Weights of a small contrastive audio-text model: text encoder norm layernorm, text encoder activation gelu.
Rows from block 6 of the audio encoder of a small contrastive audio-text model, named by matrix and row number. Rows with one number belong to one channel. Each number is 500 + 25 x the weight over its row's rms, rounded and kept within 0 to 999. All counts start at 0. Numbers have three digits each.
After each channel's rows are labels from the 100 clips, of 14848, where the channel reaches its highest value: "peak in band" is the frequency band that holds the peak. Only what is clearly more common there than usual is listed. The data: synthesized solo parts of chorales (CocoChorales).
# convs0: expand pointwise conv (encoder.blocks.6.convs.0.weight, 192x48x1x1), inputs 0-47
# convs1: depthwise 5x5 conv, stride 2 (encoder.blocks.6.convs.1.weight, 192x1x5x5), a 5x5 kernel
# convs2: project pointwise conv (encoder.blocks.6.convs.2.weight, 96x192x1x1, transposed), outputs 0-95

convs0.10:520536531500468534512520500500500551527540500500487500527500514500514500500459500544548500525453479522500475500551526448500476516500535500500500
convs1.10:502538536542482501462458470461481495511499508492509487470510479537524526514
convs2.10:500484500475500445500541461534467466522500528500475500500554500500500474500439500500500500500464500481533495515527455548500500545545500500522500505500493459525500500504500537522500460554475572483452500500500500500518536540500520486548522500500500500500500500500533500500487500470481466484
peak in band: 250 to 500 Hz

convs0.157:532499530487455500469500550463500483527500533543565500500500480500500529526500500500435500500500492523500452500533533474473500500500500512500500
convs1.157:493455478526527470501515496487522538473498473480492483532485478450506536526
convs2.157:474507544528546500500500500500484487500534500491500523491529528484468500500500529500500500469500489550500500500500500562458557466500500500539500480500500562472500500500547500500500481535526509500515500500500500459500500482500500500500500439465500471535541429460460500540500533537500500522
peak in band: 1000 to 2000 Hz

convs0.59:526533500500470478529500483519530500535518500538500500516538520500500500531481500500500500500481525454500500536466474447434504552544500500500500
convs1.59:543551511524526531519533523527478498510504524528493500520518543500539505506
convs2.59:500500500546513515500500562461465525500500472500462500500515482546458530528489500490500500500475539500480500480500500500484500500481486500459508500500435500500455528500464500500480500519500500500459500500535526539489470500471518500500552500483451500500478456443513500564500500500527562500
peak in band: 2000 to 4000 Hz

convs0.130:500500533522500500500500491500480500439515529468500468451520566546472465530480469500500551500466500500500500462486500500500476538482500500500500
convs1.130:502517513493509506508474505505503494475505531452459464458473522537523525541
convs2.130:500444444500532500500500500500500470500500500460473479500519500500500500500447500500485525538500549500500544500500500500500518500521448500500500500500423485528500500500430500500500481468500535500448466500497561500483500500500500464500538548500480500500529500537528457500500453482500500473
peak in band: 4000 to 8000 Hz

convs0.75:500500500433500500500540474500500500554500547500500535517478525500480500517500473541482449500534500500500560500500480500483500463523524500473527
convs1.75:517492476491540506533475508483501490477514517532575515466487472495499505527
convs2.75:500515463500462500500500500473500446500515524500529449478467531464473500553500549500500442451500500500500500500500500561500500500477500500476500534500474500523500459500556500475521458555500500500487500500550500500557500500500500500500542500500500500500500460500525500500500564522493500463
peak in band: 250 to 500 Hz

convs0.139:500479500469500513490547428528500538500449500475500482511469500530482465500453485465500522469500468459500500530521530500500467500500500500500524
convs1.139:488499490469494473489459487490481522504518507502471468495511519544562536471
convs2.139:550471546469510441525557500538500535528476500500486500500500471511545463500481465500500469500445525458507532532535500527500481440500463475530478531500513476448481500500503491500452500500500500466500500500517500500500500500500530500500500520532500531500457500500512537500518456500487514524
peak in band: 250 to 500 Hz

convs0.6:529500525500500500489500500474481518472500500471500500518537524448500469500500500500500500500500438545500500500484485500436439561500500464500478
convs1.6:524477499501534528502509473542521464516492537514470528495525485486524486554
convs2.6:500499500500522500500491475500500520528451496559546536478500546524537500500460500476500543500500508470500465525524500477500500527534500537500556500523500500500490483532530500500480500500439500517469532466450509500539489500455460513500500500517532500529545500470500443500465500488475500524
peak in band: 2000 to 4000 Hz; 1000 to 2000 Hz

convs0.16:464516466500500532522500488544500569478500500500500500500528474500500500482451465500452470551482468543500500479528480500522463500500488519500500
convs1.16:490541552531502503483482481494486539537540485489476471473505479529513518492
convs2.16:519521500500468474469545484500472538500500500529542527500500500466467500482500500478517500465481465521533478463505500512500526512500524481551500469517500500528518487500538500500429500539472513500467539540540500540500464456526530548533465500510510476460500526479465515509519500500500487524
peak in band: 250 to 500 Hz; 1000 to 2000 Hz

convs0.158:500441500482451500476500500500500500479500532500500500477500469547450458500465526539500527468455500517500500461500475482500500473516532500500460
convs1.158:531517529536517497517492472512543521483544552469488484506488469472505494505
convs2.158:500477465536500513500500463500483500480447529520500544462500500480474500515500500548512500545541548495500454521465482500500517500464476472500500485441500523448500500500500435517473500471500500473500453500536480500500500500528511478472473457528519531478521544521500469500521492481500522484
peak in band: 0 to 250 Hz

convs0.189:500500528500500472475488500478539500500515491500500525500500489500562459500531500500441528577500479500500532531479534477464500487500500529526478
convs1.189:533509519547519527521494529490506515523502480489496453477497461466467475531
convs2.189:485500544500541500515500481500500500470500471500500500500500526571468500500500500458500514500500500524500500500536436485451524476500500500521522500500500500518465500500500492500456547517475523500470500482537500545500471500500562560520525479517531530460500500500500553518552500500500527554
peak in band: 250 to 500 Hz

convs0.112:465566500519500518500548500500500500500527500500500500500522500500566481500460500469447535529528500500500529500500539482500465500530480500471534
convs1.112:502528578532491479532486515480490524507496506509496475488478469464470501493
convs2.112:492465500473500500500500500500500465518500500530448500482500500500500500468469500500538500500500500500497500500500500519469550527500524490500500500500500500548517500500500500500464441521471599472483500500531500542500500500500565531587541500500500500434500500500500500466500478500474500523
peak in band: 250 to 500 Hz; 500 to 1000 Hz

convs0.39:500543500500530500479538463542500530500500500478567500486470500530500500473500500474469491536515500500500500500462463544483540525500478551500500
convs1.39:556544507509520511527533525535496526510494512513517466484481491467460488491
convs2.39:500500557500500500455522576500484536500469500500500500479459447519460500528436535500500500500500546500500500485461487500500556481523456500536500500500500500500447500500481521500500500500500536518500522500500500500500500572500500500500500500517523500500500500500537536562500500500500527447
peak in band: 500 to 1000 Hz; 1000 to 2000 Hz

convs0.132:524500500468457500500460500500500555448500459523500500500500520471500500469500459500500469525493458500500500535459467500540500475479500500556500
convs1.132:487538537532498501493487501497497557551542465503482493487494506523524490473
convs2.132:500535494500500462474475500532474500472534500544543500500532544534500500518544505500500500458500462500488463472500457500449467487500500480494496462549519500500483467480514500526500523500500500512460484500478500500487500524512500546487466466524466536470516492568508500511513553530475537499
peak in band: 1000 to 2000 Hz; 500 to 1000 Hz

convs0.152:535500500466459500510546470500454500500500547500500500500463512500500529523518500448488530486500500566500544500500500500479470530500529455500500
convs1.152:486489520516488498521479501489559529525526568490509495484493476459482512503
convs2.152:519459470500464460500500473531500500528507500500527527537535543477500472454530543522500516500500461470500486527539492500517529500500500474485500500500525500456538499539478467538519473500476469500515475477500500472457500500500509458517477500556482500500530511486500442480470535500472462464
peak in band: 0 to 250 Hz

convs0.2:551526528518500500500500465500464461510539500564500456542500472537500500469500500500500500500500500521500519458462500475500500535479539500526528
convs1.2:501483469492505486460477501505493461496471504461463484491509447447505521492
convs2.2:500555500477500529500500500521500477481576488461526500478500465455535454500547532537500481500523500500523500500500476568500526500500511462530468500500532500500545500500500455511540517487525500500500500543529500512500478535500549500500500516459519500500500500500525470464500551500500465489
peak in band: 1000 to 2000 Hz

convs0.95:483500500454516500500473500500500471528513500529478535500536500500466551540500500548500500421500535488500531500500500500500500500466500461454500
convs1.95:458490492473505453471478483465477488501482492463486452471487526499494471481
convs2.95:528478530500481460469470468524460465500528484500531500526562500500545527470500500464500500456460471500500500500500464485487541500519482526500534500517459500500500513500492500500500454500500483500512500489500500460485545539423486470479483473529539500500517500500476500500528562500500467515
peak in band: 0 to 250 Hz; 250 to 500 Hz

convs0.185:476500535477473500500500500500549500512500500462486500472517528500519558470500464500528470539500500500500500456500471470466538500500500482500427
convs1.185:462469453478482527508528521495533498505497493508481515526505485454490444495
convs2.185:500500531500500443528543500500475500500445459527518500500500500500517541500551443500442500500500495500500544500500500500500500500500500535500500463528500500500519476485500551500500500447500500500500500485500522500500500476457473500472500562500554545500500519587520500500475478500500500469
peak in band: 250 to 500 Hz

convs0.144:474500453500500500536500538548527518488473500452500500500482500526500500500461500471500500500500447500459500544500500471500500541530500500500568
convs1.144:519543528549513482487496514526453452477511496495533494522522480485524512496
convs2.144:500500500500436543468472514500500500481500500500500500500500533478500460500460450546525500548500442469500500476500500500444529541441500473537500500500500500507500500500532470469500500500466536500500474500500500487500500456500500500532500554500526500425500541487500466483500500500500466515
peak in band: 500 to 1000 Hz

convs0.49:525500500468553460500530453472544500535484518500528500500454500474500500464500500520500469500500556534500500525533460521478469500500500491500525
convs1.49:492485461482488503533538514497481463474493502517530554516521473461477477508
convs2.49:528544500525485518468478521519444500462500500500500466443532554500518477500462475500470466469500477500500500461500454500511548500500455472500500466520500478500500500467532500500500500531471533536451500486500514471548471500544476500481500500500500453500500500476500500500500542524500472460
peak in band: 500 to 1000 Hz

convs0.135:522500545481476500500500500500516464500500508455498515581427500500473500500483500500500500500500500500500554561500446500500500500500500500500500
convs1.135:523514473460463506482464471524472526499523482475478495478521526542488474476
convs2.135:500500500489527527565500500500500453500483500500500500529500500446500426519500500500500500500521480500448500577500539518500500500500500500545500486428500556520500463542500500500500453481500539500500465500500500500459497538500500490467500500532530500547500500521500500485500500500479500457
peak in band: 0 to 250 Hz

convs0.148:450531476445527513500500500500500549500500500500500500500460520543517500500500500500447466500500500466500517500537459500538473500500500500500430
convs1.148:508536531526507526533531481512475484488494502475473460466455481485465508481
convs2.148:500500500461430534440500500500542469537530541500500500500500500452482443500432500500524450500513528529535500452465465500500484500500545489528500500500500432480500500500500500500500500500500463480491500500500500500522500500500467550500500500472500500458529500500450507500500500483517500500
peak in band: 1000 to 2000 Hz

convs0.124:500500468473527473524530500480500500466522500457521500527477500500500500500500443500455566500488471480541520500476464519500520516547500525500529
convs1.124:477553547535490497479491478507497536542538500506495494488499478534497530482
convs2.124:514500445519469482500460526472500454525469533459466500510523500500500446515458471500500500530514464500471510507512476471462526515526500477508544515500473500522461458482456500487480483500474538500477469475500500485500515500484500519465478500500449481468483537510543521460545500530485500500
peak in band: 250 to 500 Hz; 500 to 1000 Hz

convs0.73:466457540500500500500564526500500525479500500500553500500500481446500500475516500500527513500500456500500522479500500481449500476567500500472500
convs1.73:502532515574528458496483516491474473475530512487504465482499481480493508507
convs2.73:500500500449500500500500500458500500420500500497500500476500500500500500500500500524500500500500485455500578460531479500534500500441500436529544500500455500500544500470500500500500525465500500500500461500500455516475474481500500472500500500523527500500438524536500462470556500500500500500
peak in band: 1000 to 2000 Hz