Weights of a small contrastive audio-text model: encoder arch efficientnet_v2.
Rows from block 4 of the audio encoder of a small contrastive audio-text model, named by matrix and row number. Rows with one number belong to one channel. Each number is 500 + 40 x the weight over its row's rms, rounded and kept within 0 to 999. All counts start at 0. Numbers have three digits each. After the name is the row's rms in percent of the matrix's.
After each channel's rows are labels from the 100 clips, of 14848, where the channel reaches its highest value: "responds to" is what is common among them; "peak in band" is the frequency band that holds the peak. Only what is clearly more common there than usual is listed. The data: synthesized solo parts of chorales (CocoChorales).
# convs0: expand 5x5 conv (encoder.blocks.4.convs.0.weight, 192x48x5x5, each kernel summed), inputs 0-47
# convs1: project pointwise conv (encoder.blocks.4.convs.1.weight, 48x192x1x1, transposed), outputs 0-47

convs0.41 082:425460479459575507504456461475519443470522528452497558526448552512515506489519442502500431482514466500428479562507453474474444506479562587462494
convs1.41 096:556500500456500428500500500573475556437500531427576500427442500500397449533500500475500454500500542500500500500500514556523431500573500500500500
responds to: note C4; note G#5; note A#3; flute
peak in band: 500 to 1000 Hz; 1000 to 2000 Hz

convs0.99 114:593526527503469536561541421496456546489475553457442523533480535523500445454474534482447503514542502536541507507461493498437415528470546500554542
convs1.99 093:500438427469500574561449500507526482500500385500500500434450421448512500500520500500500500459500500574546471532473500500612500500500500500500500
responds to: note F#3; bassoon; note G#3; instrument: tuba
peak in band: 250 to 500 Hz

convs0.75 107:489461465550452520512568481447527509497509536508482547584462506530449514413519551496520455477566514548528526524449453532451464521468491543464585
convs1.75 098:500465500500474500544500554440500464546581446500597500458500500466500577380500500420474534500500500564560500526500500500500500534500500543537500
responds to: note F#3; tuba; note G#3; note E3
peak in band: 250 to 500 Hz

convs0.178 107:542500504533516461485448517511468511490445530512536525585479477514473496497467504565432538526517491509492559458515476507601539400568511447456549
convs1.178 100:500500500500554451601500500500500412500426500482441535500500500500500467457545558454544500500456500556535500594441544500459475500500459500570463
responds to: note C4; bassoon; note A#3
peak in band: 1000 to 2000 Hz

convs0.69 086:559510575436515487502494511466498497451527503559547603534507520468509512572488478523445576525482568521456550457503539545461558510476516511474461
convs1.69 098:476477445591500452528479500447391500508577500469484453447453500537469500500500584500552455500579500500500500500500564467500528526500500438532500
responds to: trumpet; note D5
peak in band: 250 to 500 Hz

convs0.72 107:485442456454536524532510464515504502515527525435425471432463538482452473512506436528535487466454500537417494504481495444432487508471498470611469
convs1.72 117:537500500548500447500500526570592500500436466500435439500471425500513500500537547592546500486538500500500500500534456534555451500537500555500418
responds to: note C#4; trombone; bassoon
peak in band: 500 to 1000 Hz

convs0.133 092:497536445497501545600476500518553512474482578495529480479547507556459505480490528498444485477567528459525514510497515501568552418513571465471577
convs1.133 103:500586559500500500500551500624500500500485442500500466500500423500500525413455500556500500452436454500455500526543500500544500500592505523500500
responds to: tuba; note A#3; note C4; note C#4
peak in band: 1000 to 2000 Hz

convs0.174 112:429474430490526447503466494444498486518541512501520523491474480470514537554532482437573500487446472525496485538487475369487498557481561569502465
convs1.174 091:500454550500446447500500590500473500554500448500558581500500437388500500500500431500449500500500500500500500550544500531500546573500574500500500
responds to: note C#4; note D#4; trombone; note E4
peak in band: 500 to 1000 Hz

convs0.138 092:436491528509531421409484505485546490456515496484552548552508509477543465443531462478490506524507504565526498495514557516493540466576509558394471
convs1.138 085:500501444500500500490471500486500571500484500500500500500500450500500500578500453470413500500602500500486568456526458616551500445500500500500404
responds to: note E4; clarinet; note D4; note F#4
peak in band: 500 to 1000 Hz

convs0.132 087:546571458426509542580490445490504564522548567543513504501492533446492486542563498478532480527430538504555464538493502440495509539501545443514544
convs1.132 108:464500500500500450500500500436500500500545500559500572500500500500547462500582555535500500436601512500569500449435452500500500445581472500535440
responds to: note B3; note C#4; note A3; instrument: bassoon
peak in band: 1000 to 2000 Hz

convs0.126 094:484497517514535530487465483526542519485488553461526512502547538563470559480447496543519483479541516425466472553557473508523551407534479514461619
convs1.126 102:478500500500500556500547512500500409550524500500531500500551500500500564500500468500500538500500547500434573626445545522533448500524547441479576
responds to: tuba; note B3; note G#3; note F#3
peak in band: 500 to 1000 Hz

convs0.165 105:564491541510451521486476527501483516473535491480430462520461428569518467492446537576512564496465573465502510431493489504524475512487470399544548
convs1.165 095:475526432567556548500500418500438500500500500543500500580422571460521431557500500482539500500500488500500537434500548540500469500500531562548536
responds to: trumpet; note F3; note F5; note A3
peak in band: 250 to 500 Hz

convs0.61 091:434489434512487494580496451451507464474465430436528501434476572469486494471536475461545454421494438515516533457504562480490471529478505548479474
convs1.61 101:500500500427500425500571500500482560500533496468533534500534419539467500452561500527500500539582500471453500428500500500459545437500519556588500
responds to: note D#4; note E5; note F4
peak in band: 500 to 1000 Hz; 1000 to 2000 Hz

convs0.38 095:458444480468476485496548480473506501497498480493536507549487606466463484485589453492532408431582447523550497550521496535469465498456527535505475
convs1.38 116:454500587500500450500500446474518586500550500500500560541447448500466459534562500500500470565500500451500500548546529500485561417500500500427557
responds to: note D#4; note C#4; note D4
peak in band: 500 to 1000 Hz

convs0.179 100:456451523461522473542560411499493494536527571464510559444507489479535452526620492466485526485531485465530455471524536559489484521450510534555507
convs1.179 092:500500500500562500437545500584528500456535458456490569500500500436500500500524500500500392500594557500500500500500500500500410500410500500447500
responds to: note C4; tuba
peak in band: 500 to 1000 Hz

convs0.147 087:459491496538523491420486458527488500435405481493492495480563520430482527464503378472523533464489499523527442499514542488524553578488469506483462
convs1.147 094:583541500540562614500546563563500529578500500500500500438500488500500458500500500500500526500500475549500500500500456519572388500543500500518536
responds to: note D4; note C4; cello; note A#3
peak in band: 1000 to 2000 Hz

convs0.156 080:561464542487478511525491513500471565517537461486486551519510514510500479549446572548481504509545478515468612487475459551381495466516480433512477
convs1.156 068:442500500615500500500500500500500500500642459500500479500500500492500541500541500500500500500500556500570455500500500449411500500500500404432500
responds to: note C#4; note G#3; tuba; note B2
peak in band: 1000 to 2000 Hz; 250 to 500 Hz

convs0.170 094:436502526526509442488560492555507488472504526458517501560569530504513471412458542484505481420570508499532528553509472494546533485555505585451545
convs1.170 087:500500500500477438460500500500500582500571372442500500500500444478451500500500480438500500468500500500500559500500500528523500440613560500547467
responds to: note C4; tuba; note A#3; note A3
peak in band: 500 to 1000 Hz

convs0.176 123:506498426502468492572587487488546522544522527462524527441478533498456496447564535391499461484475500540477477531516537486429523555443509540515491
convs1.176 108:500500398500500500500500500500470416457534437442500500476550500587518608500500500534500457424500557521546500534444500472500472500500500500571511
responds to: cello; note A#3
peak in band: 2000 to 4000 Hz

convs0.60 104:481553451533500508543531488474528510500489572467534517478504541497415443486514527478470459494523494474560503528455501464514455562523499640427519
convs1.60 098:448500462500500447500485421500500500500547412379500474451469418500469553500535466500500466500500500500500500500500451571500446424546500500549500
responds to: note E4; note D4; note F#4
peak in band: 500 to 1000 Hz

convs0.177 072:492450605535496483497505403508486462444489548481484445468533467521542430478528462467437499499537398517508473478475482553468472495518524532545487
convs1.177 083:500500500500500500500434528440495551561500500500500589500468500500424410500500500500500535500495570500468591579500554445469552466523500441454500
responds to: note D4; cello; note A#3; note A3
peak in band: 1000 to 2000 Hz

convs0.120 093:521521511468557446536456430465397468518486535469500551426528514465506480508555498463462408543506483481508439502449507443490497558476508517554514
convs1.120 100:500465483500500431515551552542541550467500423500467500551550500463571500500587500443500534500556500449462587500500500500468557449435500500462514
responds to: cello; note B3; note A#3; note D#4
peak in band: 500 to 1000 Hz

convs0.64 089:480511455486547468503487453557465498518517524522574512505499596439468578531536502470542422468455494429448466492568512442510512504531486557492477
convs1.64 092:477445517500500524500565500500552520416575500542449558500562500478543609500500500575500539588517500433567500500500500500500500500465465500500500
responds to: note C#4; bassoon; note A#3; note G#3
peak in band: 1000 to 2000 Hz

convs0.127 141:560488485524472524571522493479460527475494543436466517503449525574420418501490507582483514475511543515589541476471513557533515440471496461485515
convs1.127 120:500576500553456532468500547500456533477545500533457454500482500440414470557500500500500500440548434444457443500575536557562500500500500460500541
responds to: tuba; note G3; note A3
peak in band: 1000 to 2000 Hz

convs0.189 138:535492608541514459449500487520455519388431468477489513569523505467503459492491506576459497546535488528488567498476472502530468512585484504485502
convs1.189 099:521452439484537500474500500500465473500452500410439500536500442500500461540500550500562500500500500585586410476500500500464582581500500500500500
responds to: horn; note A4; note D5
peak in band: 2000 to 4000 Hz

convs0.107 101:554500594515491507537452500514478487529473479465442467496534471580520448486401579525473510488531511471498507508504462524481484456527521429519600
convs1.107 109:500420433460500500500500559500500500500429464469500513549580532555547500490459458544500481530500500471514507519420520535545500500405564565459469
responds to: tuba; note F3; note G3; note D#3
peak in band: 0 to 250 Hz; 250 to 500 Hz

convs0.182 102:505550514522518484505522458577462482501508567541471538507495509473458455443542495450462454492515523466511426509423493489561519542533469628477513
convs1.182 121:500500500587500500500558469445500445500542500526580452475500550571500573593540528429457500500500500570523545500500538525500461521500500438500467
responds to: cello; note B3; note D#4; note F3
peak in band: 1000 to 2000 Hz; 500 to 1000 Hz

convs0.145 144:527478536504504518510516473461430514425509487500496536603503531443482392539578505574455504518504461573531526515465503512488429522501525512487495
convs1.145 100:527500563500500532500500464500415422500500500436500541562500500434500500604425583500500500500599500500561500500500500500500566500500471486500500
responds to: horn; note C5; note A#4
peak in band: 2000 to 4000 Hz

convs0.87 105:460457504496525440486502488490531542492509506539520519530509508422454519499518401465629461457511529524522473569449478451444518532492544543514469
convs1.87 119:466421470448500409530500500500500551526491449500472516500500493530526500500500424500471500571500486458500534585500500593549543500500500500385500
responds to: note C4; note D4; note D#4; bassoon
peak in band: 500 to 1000 Hz

convs0.105 099:477484462478534514534515454479466513490509546477441475403498504475453497509454393423512555521462532449512404483474495462506521536469483542546466
convs1.105 074:458437436500446500500522500500500500581500500500500500500500500412500538500500500524500500434500449500421500500600464500500500500500500569366500
responds to: note C4; tuba; note D4; note A#3
peak in band: 2000 to 4000 Hz

convs0.79 101:480490468489505506569558485509495472558470542483535477480503595554507515456518543432485413485507466453480484580598534518512502507554495554474505
convs1.79 086:544500500477500505443551500500500500542500442398500475500500500462559589376500500500526500500500608445500500500439500500539519500500500500444500
responds to: note B3; tuba; note A3; note D4
peak in band: 500 to 1000 Hz

convs0.46 081:438492533471472465488555453486590519428437466438475512524537511527558546444477436459551514512538533514449538544523481454444461482467515533493510
convs1.46 089:582469500455452500500500546500480569500500535500500444375500500500500500500423500500500500439598470577500509500507500450500500443566500500500535
responds to: note C4; note A#3; tuba; note G#3
peak in band: 500 to 1000 Hz

convs0.154 086:577535528478503443473496451557475491589489560502483496490562486501515526495436500520466554525481534441520447509490511444521483500501533399562564
convs1.154 095:500500401463553444500460433500512500500500472429431500574500473500551500500500457432486500500431457433500432500500478549500528500500570529531537
responds to: note D#4; trombone; note C4; note D4
peak in band: 250 to 500 Hz

convs0.67 093:491522481477493545559473481470476471505588522450422523517471476540496463535534459552481535511437469517488499481482497445487455510396525400533549
convs1.67 102:589500418500559471500415500500500552404500552500569500448500500500461500500421500500500486481559500500556500500465500584500500560500518500537504
responds to: trumpet; note F5; tuba
peak in band: 250 to 500 Hz

convs0.19 078:505493443480483505519546368496457482479450530440516538478527556497479546446527471494470485480570481485533433520513550527493474499460573577493507
convs1.19 102:458564580500500545500572500529567526434500439500430500467468497459500500520566500502569500536555515447500500500500500393453500500481445500478500
responds to: note D#4; note G4; note F4; cello
peak in band: 1000 to 2000 Hz; 500 to 1000 Hz